A small model that answers yes/no questions on an image's attributes, trained from scratch.
Training: normuon at rate 0.0024, 3700 steps, batches of 64.
Data: trained on aerial photos of the United States (SatlasPretrain), 1.2 epochs.
Rows from block 7 of the fusion encoder, named by matrix and row number. Rows with one number belong to one neuron. Each number is 200 + 40 x the weight over the matrix's rms, rounded and kept within 0 to 999. All counts start at 0.
# fc1: MLP up (fusion_encoder.blocks.7.mlp.fc1.weight, 1536x256), inputs 86-171
# fc2: MLP down (fusion_encoder.blocks.7.mlp.fc2.weight, 256x1536, transposed), outputs 86-171
fc1.564,102,235,178,237,250,308,198,197,225,199,255,205,195,238,294,16,183,222,214,164,184,171,203,216,232,196,167,217,109,202,200,188,204,212,211,124,165,151,180,199,308,154,166,208,205,230,223,229,174,200,235,208,208,192,159,218,243,236,281,200,249,213,145,261,232,203,176,267,128,235,218,112,262,139,191,200,115,185,238,186,216,163,203,177,284,304
fc2.564,200,200,199,99,193,182,215,200,195,201,163,224,204,205,200,213,200,195,200,202,198,200,159,200,202,211,206,198,201,200,196,198,201,202,200,201,198,201,202,145,200,197,196,172,198,191,202,199,205,199,199,198,198,200,204,197,203,195,198,225,190,207,201,199,196,200,199,200,197,200,197,200,199,204,203,198,196,204,195,215,216,203,149,200,189,198
fc1.565,164,182,225,258,165,214,200,203,235,200,159,197,233,240,191,192,194,207,121,200,180,200,225,289,157,200,212,263,199,168,200,200,213,200,200,167,185,200,215,186,162,223,185,262,210,206,255,203,224,200,200,200,200,139,158,257,156,199,183,200,200,157,202,200,200,216,227,277,234,200,200,222,200,200,196,173,200,177,200,200,252,230,200,147,228,200
fc2.565,190,200,200,200,200,197,200,200,200,200,182,199,200,200,200,200,200,200,200,200,200,200,200,200,200,219,200,200,200,200,226,210,200,200,167,203,187,200,200,200,200,200,207,200,194,210,200,200,200,200,172,237,184,200,200,200,200,200,200,200,200,193,193,200,200,200,200,161,185,200,200,200,200,200,200,215,200,200,200,211,191,200,200,195,200,200
fc1.566,198,173,191,86,219,215,183,166,184,260,294,212,178,233,189,197,256,200,257,196,115,201,201,209,275,191,194,190,243,198,234,94,207,169,162,144,169,155,201,198,290,163,200,219,168,302,200,193,119,204,161,150,192,196,199,200,164,206,202,103,241,192,203,209,179,131,225,200,140,207,269,149,167,160,215,164,200,230,179,165,170,199,251,203,195,180
fc2.566,205,204,156,229,199,229,198,195,217,238,202,245,241,207,167,200,196,182,200,180,200,212,134,200,63,203,200,200,216,166,189,161,204,263,200,227,174,193,200,223,200,255,200,113,200,129,200,226,200,317,316,186,203,199,209,200,218,204,200,201,126,197,270,136,207,231,131,204,227,164,231,249,199,146,184,223,198,207,200,266,199,196,179,199,254,209
fc1.567,161,246,242,199,292,110,135,214,198,237,198,206,352,200,158,207,203,124,206,200,273,204,200,181,203,208,266,179,203,200,200,175,210,200,230,251,134,243,200,224,178,200,196,229,163,300,188,196,190,222,224,110,183,85,223,214,111,267,218,230,162,218,190,200,161,187,144,121,194,200,195,211,243,196,201,330,182,199,184,102,208,200,251,250,233,391
fc2.567,200,212,197,232,187,200,202,198,192,203,203,200,188,205,218,197,200,195,200,199,183,207,200,216,197,185,202,203,204,191,201,200,197,208,181,195,209,200,200,207,200,216,222,189,202,190,200,219,199,215,219,204,200,211,189,190,204,201,209,192,200,194,183,198,198,189,204,214,195,201,208,200,188,201,201,220,199,200,199,200,194,200,193,197,188,187
fc1.568,195,202,190,214,198,200,198,188,200,173,207,196,200,201,202,165,200,200,199,201,188,179,197,203,200,200,235,197,203,228,200,198,202,204,201,201,200,201,196,251,203,200,199,202,214,151,201,167,183,199,204,257,202,202,213,231,205,210,199,223,156,211,238,130,252,200,241,201,266,201,210,200,226,200,228,197,199,206,199,198,202,202,188,206,198,199
fc2.568,200,200,200,200,200,200,149,200,200,200,200,200,200,200,261,200,234,200,200,200,306,163,200,270,200,200,200,200,200,200,200,200,200,200,200,200,200,200,203,200,200,191,200,203,200,200,242,200,200,207,200,200,200,200,200,155,200,257,200,200,200,200,337,200,200,200,200,172,200,223,265,229,103,200,200,190,200,200,200,200,200,200,200,200,200,200
fc1.569,157,163,299,255,223,95,195,174,154,202,222,201,199,204,193,249,198,209,158,164,190,147,200,254,135,208,208,274,194,133,187,169,200,204,252,194,199,190,210,204,210,165,207,349,205,237,197,205,195,125,225,195,194,200,198,205,187,202,217,211,188,194,188,126,183,154,122,278,50,197,199,315,216,206,224,177,191,187,204,180,220,221,202,147,193,134
fc2.569,190,212,200,200,167,108,202,200,257,200,180,190,200,200,200,201,206,200,206,196,200,200,195,173,200,207,200,200,200,200,207,227,211,200,191,213,232,200,194,229,180,204,169,181,200,159,168,204,143,228,200,195,236,198,187,200,200,200,185,200,200,200,218,189,179,196,249,200,224,197,200,180,200,202,200,207,194,224,218,200,208,200,187,200,218,246
fc1.570,231,230,192,203,209,201,182,199,190,222,243,199,206,197,79,201,167,208,143,383,246,286,197,231,189,263,200,211,238,197,198,187,206,201,132,203,272,193,196,134,202,202,206,201,100,193,163,201,196,205,230,188,199,167,186,206,263,322,196,200,216,197,146,193,200,61,140,262,247,210,156,185,197,192,184,200,199,205,155,271,187,253,177,199,254,201
fc2.570,158,171,215,208,219,161,200,209,200,169,212,172,200,255,142,222,183,198,200,260,200,132,230,200,38,200,206,200,218,200,191,200,241,172,200,200,176,199,203,200,200,200,200,180,224,198,164,226,200,200,241,200,200,223,200,77,200,200,214,200,200,200,227,200,206,200,200,200,187,173,200,158,228,200,147,262,200,160,283,200,162,200,200,200,179,200
fc1.571,252,197,71,208,45,156,216,213,249,313,195,222,213,204,186,233,195,180,218,12,132,198,194,177,333,200,214,135,200,214,197,199,202,166,166,292,186,157,203,201,84,180,231,290,231,318,200,108,201,193,213,190,178,365,179,133,203,197,264,198,259,189,200,199,160,230,218,418,176,58,185,88,224,207,182,233,177,210,188,240,203,229,201,378,222,202
fc2.571,183,216,246,333,380,111,190,83,183,155,193,127,200,161,150,206,184,150,289,223,318,200,47,377,192,135,79,223,205,73,283,242,0,170,125,196,206,249,0,300,479,242,287,232,202,102,141,143,10,218,64,198,256,302,350,201,204,148,200,200,65,337,206,168,0,242,134,29,231,271,89,236,311,198,150,258,154,306,137,210,239,98,343,229,17,326
fc1.572,215,209,201,217,183,106,173,197,171,214,197,165,200,182,197,194,204,189,187,105,193,162,240,199,203,200,204,186,172,267,206,299,278,238,134,158,187,167,107,218,186,196,194,35,219,202,199,168,163,192,200,251,223,184,355,194,207,204,139,200,201,201,315,150,257,144,199,205,202,158,196,215,107,212,207,201,173,272,235,199,198,210,190,200,148,258
fc2.572,149,200,221,215,187,200,185,200,216,230,191,230,248,205,224,200,200,195,200,198,209,200,249,273,185,200,200,232,205,228,166,215,200,286,175,227,205,231,234,200,187,200,196,182,317,152,149,180,217,191,200,195,229,200,223,124,200,106,113,205,160,257,263,153,200,200,202,207,199,154,200,207,159,293,243,200,200,200,198,172,194,205,202,200,235,200
fc1.573,186,180,182,218,200,213,208,217,226,201,191,194,199,207,196,267,200,197,183,198,213,113,200,224,201,208,203,226,181,200,200,172,192,249,201,200,163,246,227,197,241,200,245,190,217,212,200,200,200,199,184,146,201,193,191,200,205,207,197,196,199,200,176,208,200,201,191,201,200,199,191,215,309,200,135,165,220,189,229,255,259,211,182,207,201,184
fc2.573,200,200,238,215,200,190,200,197,195,216,187,189,196,210,200,200,163,217,219,204,213,215,206,191,200,203,200,200,190,216,211,183,200,200,198,200,181,187,200,200,190,192,206,200,200,195,200,200,200,203,200,200,202,200,172,203,186,200,175,200,195,200,185,180,200,200,200,199,200,191,143,200,200,193,194,200,200,209,216,200,220,217,175,200,179,204
fc1.575,200,102,197,202,263,200,172,317,96,231,200,198,200,200,200,200,188,200,200,200,257,198,200,200,200,275,177,164,196,197,190,219,200,200,204,210,235,183,179,197,110,365,200,224,200,214,176,200,153,202,200,226,186,179,169,200,151,205,189,195,190,146,160,185,195,198,173,222,242,175,221,190,193,212,191,171,176,152,197,156,160,200,255,184,201,200
fc2.575,200,200,213,205,200,203,181,196,200,200,200,164,200,209,218,200,200,143,173,212,137,200,200,215,200,200,255,165,200,200,199,200,200,200,200,293,208,200,200,177,200,235,200,222,200,226,200,200,225,209,197,192,200,200,200,226,252,200,200,200,188,200,200,200,210,200,162,200,200,200,200,141,200,200,200,200,201,200,207,165,165,200,200,200,218,191
fc1.576,204,130,174,204,154,221,193,169,127,163,264,201,270,208,171,208,170,155,200,173,46,177,250,196,119,203,160,192,196,204,202,217,239,207,234,177,168,133,259,239,175,247,192,237,217,205,172,161,202,284,73,200,236,45,120,228,223,276,234,197,211,199,153,200,363,201,59,268,207,32,213,216,154,241,220,199,88,128,220,205,92,214,206,26,248,242
fc2.576,202,200,95,354,128,219,200,275,248,228,212,263,200,200,200,93,200,281,200,234,270,227,227,56,200,151,198,208,364,231,229,200,200,189,200,175,207,200,200,176,200,209,126,177,200,240,253,227,180,203,274,172,206,200,268,200,200,222,212,132,200,153,194,192,200,200,226,200,230,343,200,339,217,200,200,200,219,221,200,200,214,190,200,278,200,7
fc1.578,205,200,131,230,195,235,190,225,200,153,182,160,212,178,273,200,200,183,230,191,200,190,200,191,175,220,200,223,200,217,214,200,201,221,172,187,182,147,202,181,177,225,179,200,84,208,200,161,125,171,191,206,105,200,214,184,169,74,269,71,200,209,200,217,200,142,200,194,192,181,204,207,221,209,200,168,196,200,214,200,200,181,200,281,200,228
fc2.578,166,200,199,193,256,199,200,258,200,174,200,193,183,203,148,200,224,182,123,235,200,200,200,190,164,200,149,207,187,200,200,248,198,199,202,212,200,207,193,208,210,164,285,200,201,189,185,200,181,200,182,216,200,193,200,217,203,256,200,171,139,200,194,220,194,200,270,194,200,200,200,238,206,190,215,278,200,223,200,201,183,200,217,202,200,215
fc1.579,220,227,126,241,180,232,183,149,93,325,205,197,244,210,165,182,182,192,200,321,193,210,270,192,202,222,183,124,277,204,174,229,195,177,236,201,217,199,296,165,0,99,197,127,365,293,209,167,202,331,235,382,248,184,182,182,77,265,105,116,233,212,352,110,128,196,221,221,229,215,198,194,195,111,124,219,197,201,193,125,222,268,257,202,232,201
fc2.579,212,158,184,193,225,338,134,249,197,171,175,216,250,197,383,195,306,174,176,162,268,41,117,155,146,27,142,163,166,121,136,310,231,309,235,174,215,198,103,270,319,212,242,239,86,132,195,43,273,208,169,81,112,251,290,250,161,63,309,277,79,300,149,197,300,202,273,263,171,114,237,209,191,200,243,141,208,230,266,195,166,49,138,133,192,160
fc1.580,173,116,211,339,217,232,242,189,174,174,236,248,205,187,160,198,227,260,182,217,235,198,161,296,340,347,332,199,206,217,167,197,204,238,170,293,166,148,167,61,71,214,183,262,212,212,319,203,175,213,144,273,152,194,398,251,332,191,122,176,373,166,214,144,180,222,173,102,277,200,119,174,271,214,150,195,238,186,167,90,75,167,323,35,222,216
fc2.580,198,174,320,182,253,112,189,108,275,226,75,304,300,306,93,0,170,207,53,105,290,107,137,231,11,100,162,273,139,202,368,173,254,260,139,109,352,209,298,200,175,225,231,147,306,245,109,205,136,174,401,188,237,173,91,108,285,158,234,235,92,153,180,247,0,229,257,295,238,160,170,40,86,214,207,321,411,143,206,200,114,75,17,227,205,138
fc1.581,218,167,200,188,198,201,107,244,200,225,201,196,200,200,200,197,199,200,213,188,197,207,213,190,200,185,190,223,200,205,161,178,180,226,200,95,288,188,200,194,205,211,200,200,219,200,219,196,209,197,214,199,194,195,212,199,208,192,180,200,185,200,215,202,191,176,200,199,211,189,218,200,202,204,219,183,210,182,204,171,200,194,203,200,221,209
fc2.581,200,197,204,200,200,201,194,200,195,200,190,200,200,200,200,200,200,201,200,198,200,200,200,200,200,209,202,209,203,196,200,200,200,200,200,192,203,203,200,195,200,210,200,199,200,200,201,198,200,200,200,199,197,191,200,200,195,202,200,207,198,203,200,200,202,211,200,200,200,204,201,194,200,200,203,204,201,200,200,200,196,202,211,200,200,207
fc1.582,186,200,215,239,223,204,143,196,141,201,181,146,172,222,208,203,200,211,210,97,200,276,204,202,263,225,216,96,141,194,195,198,222,135,195,210,187,200,255,189,215,138,178,239,216,224,146,201,193,219,101,200,211,239,298,231,268,159,196,254,90,216,158,198,307,168,267,252,200,209,210,161,243,122,206,193,207,195,225,196,272,166,196,146,231,178
fc2.582,202,197,226,181,206,200,196,225,192,194,199,201,199,199,200,200,201,179,200,223,201,183,200,190,203,192,201,207,200,219,207,223,190,200,199,222,201,194,200,201,200,173,193,205,200,200,200,219,196,160,202,202,209,200,201,193,193,233,160,203,223,199,200,192,204,168,192,196,197,202,194,186,200,200,203,199,200,200,196,185,200,203,200,196,196,181
fc1.583,188,199,84,284,213,194,220,200,245,212,239,192,190,221,207,188,236,288,147,121,145,176,255,231,172,66,220,279,188,187,193,199,225,220,186,270,137,163,257,119,351,207,126,162,204,199,192,183,182,221,246,225,226,265,128,276,169,197,250,204,192,145,183,270,200,202,175,192,213,232,153,189,226,235,304,87,198,213,145,204,86,196,235,238,162,201
fc2.583,128,166,289,148,208,234,410,189,154,186,0,91,103,229,200,287,104,204,214,200,230,66,260,216,298,286,0,213,43,247,278,250,309,79,310,200,231,151,267,196,202,217,200,373,268,195,369,260,200,189,150,408,103,179,261,126,210,362,151,71,95,200,0,59,253,369,141,138,277,334,137,210,328,230,52,168,196,259,355,435,226,331,312,403,75,177
fc1.584,73,361,315,256,0,201,136,150,236,157,161,163,127,194,163,200,188,335,292,214,172,117,262,183,281,155,70,165,209,271,201,201,143,219,285,241,131,185,202,220,104,162,106,136,223,159,265,187,190,198,358,130,200,303,204,191,200,148,198,239,195,204,226,176,221,83,304,211,93,219,130,195,188,202,195,195,224,190,310,207,218,283,137,210,185,156
fc2.584,259,63,176,260,293,166,278,174,124,139,276,168,218,207,323,262,240,164,165,228,210,349,134,173,162,286,278,0,206,309,213,253,175,305,245,222,227,137,142,224,161,209,258,237,74,263,152,98,182,150,236,289,155,179,162,158,0,325,263,161,199,131,217,133,159,214,219,136,204,129,270,303,221,110,185,287,47,190,180,258,212,238,203,192,151,213
fc1.585,197,218,214,186,200,200,169,200,200,249,268,159,200,200,102,200,110,239,200,226,202,153,226,204,200,200,218,198,200,200,212,282,215,200,238,200,182,200,217,126,268,200,179,180,190,200,238,184,232,198,200,159,200,202,278,188,219,220,203,200,224,200,200,221,154,199,200,209,200,195,200,200,300,229,200,216,200,200,260,200,262,248,194,199,186,144
fc2.585,170,133,267,328,200,123,367,141,200,200,64,239,318,232,388,131,271,6,111,200,200,304,259,203,200,200,200,103,187,99,200,312,203,200,162,81,169,32,202,157,200,200,200,200,230,200,194,200,264,125,200,221,233,230,78,213,148,166,187,200,200,191,200,234,200,327,243,133,274,200,187,195,208,200,239,200,200,200,200,128,254,179,259,315,186,200
fc1.586,200,200,200,198,200,200,206,200,200,200,333,198,155,200,180,190,190,200,200,68,124,190,200,200,238,209,200,225,200,185,200,200,178,200,200,222,202,200,263,238,172,191,200,192,176,200,234,200,200,283,200,206,204,200,200,200,200,191,210,219,200,200,143,200,194,200,200,200,200,200,200,164,200,192,183,200,200,200,198,200,177,200,223,200,211,200
fc2.586,294,276,200,78,200,200,200,200,41,200,109,200,372,200,200,84,441,234,51,0,167,13,219,492,200,200,206,200,200,200,186,200,2,200,0,214,200,182,200,200,685,216,200,200,200,205,34,200,181,200,87,200,163,200,359,307,69,90,200,111,200,200,200,191,181,200,200,200,202,322,181,200,79,200,392,158,212,200,200,222,200,374,287,228,219,336
fc1.587,200,200,80,126,232,175,196,203,200,262,294,200,200,281,201,200,149,200,169,200,145,193,242,194,200,200,166,195,200,143,200,200,200,200,186,224,200,202,200,200,200,247,290,200,200,208,58,200,161,239,211,200,168,105,118,245,137,181,134,200,158,200,200,166,210,200,216,200,299,215,200,176,200,200,200,128,237,200,224,200,199,230,195,244,221,242
fc2.587,189,198,200,160,225,242,145,200,220,200,200,164,200,236,241,196,200,200,180,306,146,278,218,200,202,200,221,175,237,182,204,175,200,200,200,244,287,186,200,200,200,268,200,159,220,200,225,166,317,208,200,78,200,185,200,219,244,200,188,125,200,187,134,200,199,200,200,155,200,237,143,166,111,192,200,200,204,201,200,200,113,200,200,200,201,81
fc1.588,203,201,185,198,200,201,200,165,220,173,327,217,197,192,200,158,200,211,229,204,183,162,205,214,177,200,205,179,200,204,206,215,200,216,189,200,195,159,212,200,200,99,236,200,165,196,203,186,174,267,179,148,348,276,200,128,245,200,294,200,200,200,199,184,185,207,200,200,207,197,273,200,238,200,200,188,200,200,193,200,207,181,195,191,202,209
fc2.588,111,156,203,166,200,189,200,260,331,200,200,340,200,278,200,279,200,213,104,200,291,200,160,126,232,231,200,114,245,321,200,200,200,180,267,151,228,200,231,200,203,200,200,200,193,291,209,200,200,200,307,200,256,197,168,180,273,225,200,151,243,186,324,209,233,197,139,55,200,195,183,200,97,200,164,338,200,190,200,139,95,274,204,200,200,200
fc1.589,205,196,166,169,217,202,244,197,224,136,218,181,193,199,158,274,220,221,150,165,191,202,134,213,116,200,188,200,197,198,189,191,196,212,196,200,248,191,233,339,186,128,192,162,270,195,173,156,252,168,232,164,171,269,205,202,87,339,202,233,203,196,200,233,123,176,197,94,220,195,219,212,176,239,281,127,238,207,198,195,205,192,206,160,250,119
fc2.589,284,239,319,151,354,200,190,104,233,200,266,193,266,249,186,108,198,199,245,177,218,268,199,200,255,157,297,218,240,178,61,254,176,207,206,185,192,184,85,171,225,191,179,299,228,62,194,371,221,223,200,186,199,234,177,124,359,201,123,200,113,200,241,157,199,249,205,173,237,200,166,199,165,47,132,374,186,226,200,355,153,140,130,200,200,296
fc1.590,196,204,199,200,153,202,258,201,232,95,353,200,200,201,159,41,173,199,202,260,183,185,225,106,251,199,198,202,214,199,198,249,200,251,173,284,279,250,199,226,121,218,212,204,150,233,200,198,197,157,169,200,181,230,202,308,187,215,241,185,197,193,200,173,201,206,199,195,201,336,197,248,199,201,88,202,119,225,204,258,112,219,308,200,207,201
fc2.590,140,343,73,168,443,200,158,234,200,336,200,200,194,200,192,200,276,40,107,200,172,212,151,200,257,170,193,104,246,166,200,152,162,321,200,146,107,200,200,214,208,42,200,175,244,171,57,276,200,332,202,144,260,87,201,101,142,187,55,200,200,365,148,212,200,161,200,200,151,185,232,200,200,189,146,3,200,210,200,264,89,208,241,200,200,200
fc1.591,199,181,255,286,356,200,101,200,110,134,227,156,236,155,198,231,203,195,200,315,184,150,175,196,160,177,277,213,228,240,129,182,232,200,204,170,190,195,205,159,191,211,203,236,201,202,221,186,216,198,196,172,247,202,200,199,210,276,135,281,200,237,157,197,294,115,200,100,220,179,206,212,167,201,200,231,173,213,188,162,127,193,205,110,193,162
fc2.591,191,200,200,200,200,183,199,200,200,157,186,148,239,256,200,200,195,159,172,155,201,229,221,135,200,200,191,250,200,230,199,201,199,234,200,200,224,231,142,215,200,200,146,200,129,200,226,200,200,158,210,200,200,158,201,216,129,200,201,200,166,188,200,139,201,200,200,218,200,251,202,133,200,199,226,203,168,165,293,225,200,200,200,200,154,200
fc1.592,189,200,193,186,178,205,177,201,195,200,203,200,205,200,198,236,195,146,170,200,191,200,245,184,200,200,199,190,196,235,196,188,228,203,200,206,214,175,201,206,168,189,202,217,200,220,213,178,195,204,220,200,213,198,197,203,153,200,200,213,178,184,209,194,213,186,199,189,200,199,181,199,200,176,200,141,255,212,201,238,200,190,216,177,192,113
fc2.592,200,200,186,200,200,200,200,200,150,200,200,200,200,200,195,200,200,200,200,220,200,188,231,200,200,200,200,200,200,189,200,200,183,200,200,200,200,200,200,200,200,200,239,200,200,213,200,200,200,200,200,200,191,200,237,200,200,200,200,200,200,200,200,200,200,234,200,202,200,200,189,205,200,200,200,200,200,200,200,200,200,213,200,200,200,181
fc1.593,196,217,200,213,181,174,172,200,200,181,208,196,200,177,200,191,199,195,200,218,197,215,227,200,200,152,200,199,185,202,196,181,205,221,107,200,181,212,267,205,182,202,200,127,193,258,187,224,234,212,200,211,200,204,200,200,200,235,243,200,194,200,200,173,200,206,200,229,200,200,200,228,200,190,200,167,200,203,195,200,182,200,194,189,200,189
fc2.593,200,200,200,200,200,200,200,200,200,200,200,200,200,200,200,200,213,200,200,200,200,200,200,200,200,200,200,200,200,200,200,200,200,200,200,200,200,200,111,200,200,200,200,200,200,200,200,200,200,200,212,200,200,200,200,200,200,200,200,200,200,200,200,200,200,200,200,200,200,200,200,200,200,200,197,200,200,200,200,200,200,200,274,200,200,200
fc1.594,217,248,197,178,100,203,190,198,195,205,47,194,150,154,198,220,202,140,273,156,220,195,198,203,187,200,195,155,194,189,180,76,167,77,205,210,183,198,288,192,197,212,198,235,123,191,200,203,121,132,79,168,251,192,201,302,273,198,227,271,216,169,226,202,208,110,291,132,220,192,222,177,196,226,218,199,200,196,216,258,223,231,271,200,202,200
fc2.594,311,178,195,137,200,228,218,200,210,197,231,201,200,199,200,239,225,200,174,201,239,175,181,196,195,231,175,199,175,203,202,185,175,202,198,152,213,220,225,200,197,199,237,264,214,178,181,189,176,216,247,229,176,196,201,221,211,259,208,225,206,177,200,185,176,204,190,200,151,193,201,227,200,302,115,239,198,192,193,217,189,211,200,191,201,217
fc1.595,210,277,251,129,137,303,200,251,256,172,250,276,200,170,12,139,166,205,255,198,122,195,217,115,227,176,71,198,169,225,223,146,290,226,206,167,309,245,211,305,22,112,210,129,239,294,223,339,0,181,267,212,201,200,295,212,209,196,177,271,269,202,227,182,124,283,201,365,232,210,182,239,242,197,197,210,190,200,200,196,211,221,215,282,221,176
fc2.595,209,140,197,195,328,0,231,126,172,376,154,126,0,319,469,188,143,181,361,219,244,234,268,207,203,416,324,99,144,171,200,180,299,194,152,309,93,191,36,90,346,540,178,437,91,55,104,208,164,284,316,303,153,184,114,161,98,0,318,166,414,367,198,328,277,194,144,116,184,149,187,0,379,217,0,328,145,264,196,311,101,217,266,69,290,353
fc1.596,186,203,137,232,157,200,216,200,211,34,200,182,200,191,199,158,183,200,212,176,196,101,255,212,200,161,200,158,188,230,165,304,208,200,200,196,200,200,200,200,262,227,191,194,200,200,206,228,211,200,200,190,202,113,199,220,197,200,200,323,293,200,193,110,232,200,227,221,218,192,194,201,200,200,200,200,196,200,218,245,273,200,200,200,176,200
fc2.596,197,200,200,200,200,200,200,200,200,200,200,200,200,200,200,144,200,200,200,200,200,200,200,200,200,200,156,136,200,200,203,173,200,200,200,200,200,200,216,200,226,200,200,200,200,200,150,200,200,200,220,164,200,200,200,200,200,200,200,200,200,200,200,200,193,200,200,200,200,200,200,200,168,200,200,223,188,200,200,258,200,200,200,200,200,200
fc1.597,190,179,199,160,189,271,180,220,187,158,210,202,205,200,202,218,341,201,200,189,180,191,210,200,202,200,219,202,200,205,175,193,222,208,208,198,200,216,209,250,218,202,205,215,209,176,240,183,146,241,225,204,197,200,197,209,184,215,157,191,194,199,196,182,200,193,199,75,203,174,190,229,184,201,165,275,200,155,202,220,206,180,270,167,192,205
fc2.597,200,200,200,200,200,198,264,200,200,200,151,164,172,200,81,200,165,296,165,200,200,200,308,116,52,200,200,200,222,220,155,200,69,231,349,178,200,200,200,173,116,200,200,256,200,209,118,200,200,143,93,298,168,183,239,286,181,201,199,200,158,200,232,200,305,226,200,200,395,162,200,200,203,165,200,200,211,223,201,159,200,206,273,200,200,200
fc1.598,194,198,195,207,200,203,205,200,191,200,218,200,200,201,197,198,163,208,199,203,200,255,200,202,198,200,312,214,200,195,195,190,151,206,200,200,200,200,202,200,201,204,201,200,202,194,200,202,193,205,211,201,290,203,202,210,200,197,200,206,136,200,204,200,217,200,200,200,202,161,200,200,197,200,258,182,202,201,200,200,200,200,207,67,204,200
fc2.598,200,200,200,200,200,200,200,200,200,200,200,200,200,200,200,200,200,222,200,200,200,200,200,200,200,200,200,200,200,200,200,200,200,200,200,200,200,200,200,200,200,200,200,200,200,200,200,200,200,200,200,200,200,200,200,200,200,200,200,200,200,200,200,201,200,200,200,200,200,200,200,200,200,200,200,200,200,200,200,200,200,200,200,178,200,200
fc1.600,199,139,202,228,198,200,174,210,222,200,142,200,202,193,181,200,201,219,175,153,105,249,227,189,188,200,196,183,184,129,186,182,200,206,196,241,191,205,265,329,180,188,174,210,252,151,196,186,322,254,279,194,225,268,222,215,156,192,200,199,162,191,201,206,87,184,260,216,209,196,217,218,233,182,203,200,270,203,206,182,279,199,201,172,225,146
fc2.600,197,200,189,178,200,200,201,202,202,197,200,199,203,199,200,209,204,203,251,222,200,198,197,210,200,212,197,203,194,200,224,200,221,195,199,165,203,185,195,200,199,223,203,200,200,200,200,200,171,200,201,209,211,202,200,200,200,200,200,190,200,192,200,204,204,201,206,200,200,202,200,214,171,203,200,223,200,200,226,178,162,200,200,202,186,231
fc1.601,138,161,200,146,183,200,199,238,200,190,252,205,200,228,200,114,200,376,226,228,146,200,243,86,294,197,200,238,200,256,185,186,200,319,118,96,233,232,261,200,72,260,203,285,221,192,200,162,200,223,226,36,226,320,200,197,200,200,163,200,196,214,384,178,200,195,242,200,188,221,200,200,275,378,275,258,202,200,175,234,143,234,218,199,152,200
fc2.601,148,196,135,158,199,155,183,336,140,158,140,224,121,215,197,267,200,197,157,219,261,200,205,200,156,200,294,200,170,200,204,208,243,150,167,244,224,200,177,139,233,147,127,200,156,327,259,200,192,240,200,233,265,136,153,183,209,240,314,200,200,225,81,122,258,264,176,196,250,223,206,200,193,86,189,147,186,193,200,200,237,200,128,48,176,271
fc1.602,268,185,187,198,199,162,224,216,173,168,214,196,243,192,185,197,196,189,205,191,198,202,201,200,168,196,322,197,189,224,192,205,132,181,228,211,201,208,206,189,199,196,201,200,205,207,167,278,171,182,200,158,200,208,200,213,190,199,176,200,199,182,255,212,219,168,205,197,218,198,200,200,198,200,190,200,200,203,200,205,211,194,195,247,198,197
fc2.602,200,292,255,198,200,200,200,200,200,152,200,111,200,271,146,200,391,182,187,200,113,200,55,200,200,245,312,200,263,148,200,241,198,200,169,200,138,134,129,273,159,200,137,314,245,200,200,120,200,147,200,200,256,0,200,197,91,200,359,200,204,200,210,145,240,170,94,143,200,180,38,106,291,37,206,200,291,200,200,283,123,92,418,200,515,200
fc1.603,217,200,66,198,164,229,202,212,252,157,208,185,211,200,214,200,202,179,182,196,195,263,196,199,132,216,254,207,143,215,209,211,201,210,204,160,189,255,208,178,150,171,218,192,173,287,226,135,100,200,203,197,202,194,205,210,165,271,218,204,201,199,255,178,190,228,242,218,239,201,260,205,197,200,205,184,205,194,185,132,95,193,214,193,198,199
fc2.603,202,176,140,224,311,236,237,295,203,164,257,198,279,171,196,200,222,243,186,188,293,194,198,219,206,197,132,179,107,128,186,193,192,251,243,145,162,234,140,184,150,254,224,199,227,182,208,198,184,191,199,143,204,267,214,218,100,172,179,234,201,184,200,212,204,186,151,121,203,220,184,219,242,195,188,190,150,166,260,232,216,200,190,138,203,165
fc1.604,266,181,222,207,192,231,201,218,179,200,321,209,185,199,189,157,227,212,275,324,163,201,192,194,204,201,205,217,202,199,192,226,202,201,204,243,239,197,207,168,202,190,208,202,176,219,197,3,201,157,227,187,196,204,216,198,204,204,150,187,211,200,227,199,197,195,231,199,109,197,197,154,199,198,201,202,183,195,197,214,197,129,200,199,203,207
fc2.604,200,200,200,200,205,200,200,200,200,200,200,200,200,200,200,200,200,200,200,197,200,199,200,200,200,200,200,200,200,200,200,200,200,200,200,200,200,200,200,200,200,200,200,200,200,200,200,200,200,200,200,200,200,200,200,210,200,200,200,200,200,200,200,200,207,200,200,200,200,200,200,200,200,200,200,200,200,200,187,200,200,200,200,200,200,200
fc1.605,210,205,182,216,299,292,47,289,181,194,193,208,234,209,200,311,204,277,204,215,239,201,159,166,238,204,283,137,202,180,181,164,202,213,179,211,227,217,166,173,212,176,205,200,188,194,204,76,146,262,246,162,200,200,100,210,256,115,266,272,211,198,172,204,211,153,189,151,101,202,210,193,206,101,199,197,200,206,256,197,101,140,203,220,182,93
fc2.605,57,153,333,200,198,201,227,200,270,298,200,200,168,213,200,200,199,200,246,224,201,202,201,201,195,202,184,343,211,200,259,298,203,197,142,198,200,198,200,62,108,200,200,153,200,218,202,200,201,143,216,304,200,134,200,113,107,207,200,187,201,224,263,197,206,200,200,170,200,200,197,201,200,336,256,199,179,181,143,137,275,201,222,198,170,200
fc1.606,193,200,200,200,136,171,80,200,200,200,200,200,220,200,135,289,200,200,242,200,190,106,200,200,228,211,200,200,200,200,91,200,200,200,177,200,211,198,200,200,197,198,196,194,214,212,200,170,200,202,200,200,200,200,267,205,200,200,200,200,200,200,200,159,187,200,200,188,200,200,200,231,216,179,200,208,200,189,200,200,200,251,203,176,200,200
fc2.606,180,200,200,200,200,200,200,200,200,200,200,200,200,200,200,200,200,200,200,200,212,200,200,200,200,200,200,200,200,200,200,200,177,200,200,200,181,200,200,200,200,200,200,200,200,200,200,200,200,200,200,200,200,200,200,200,200,200,200,200,200,200,200,200,200,200,200,200,200,200,200,200,200,200,200,200,200,200,200,200,200,200,200,200,200,200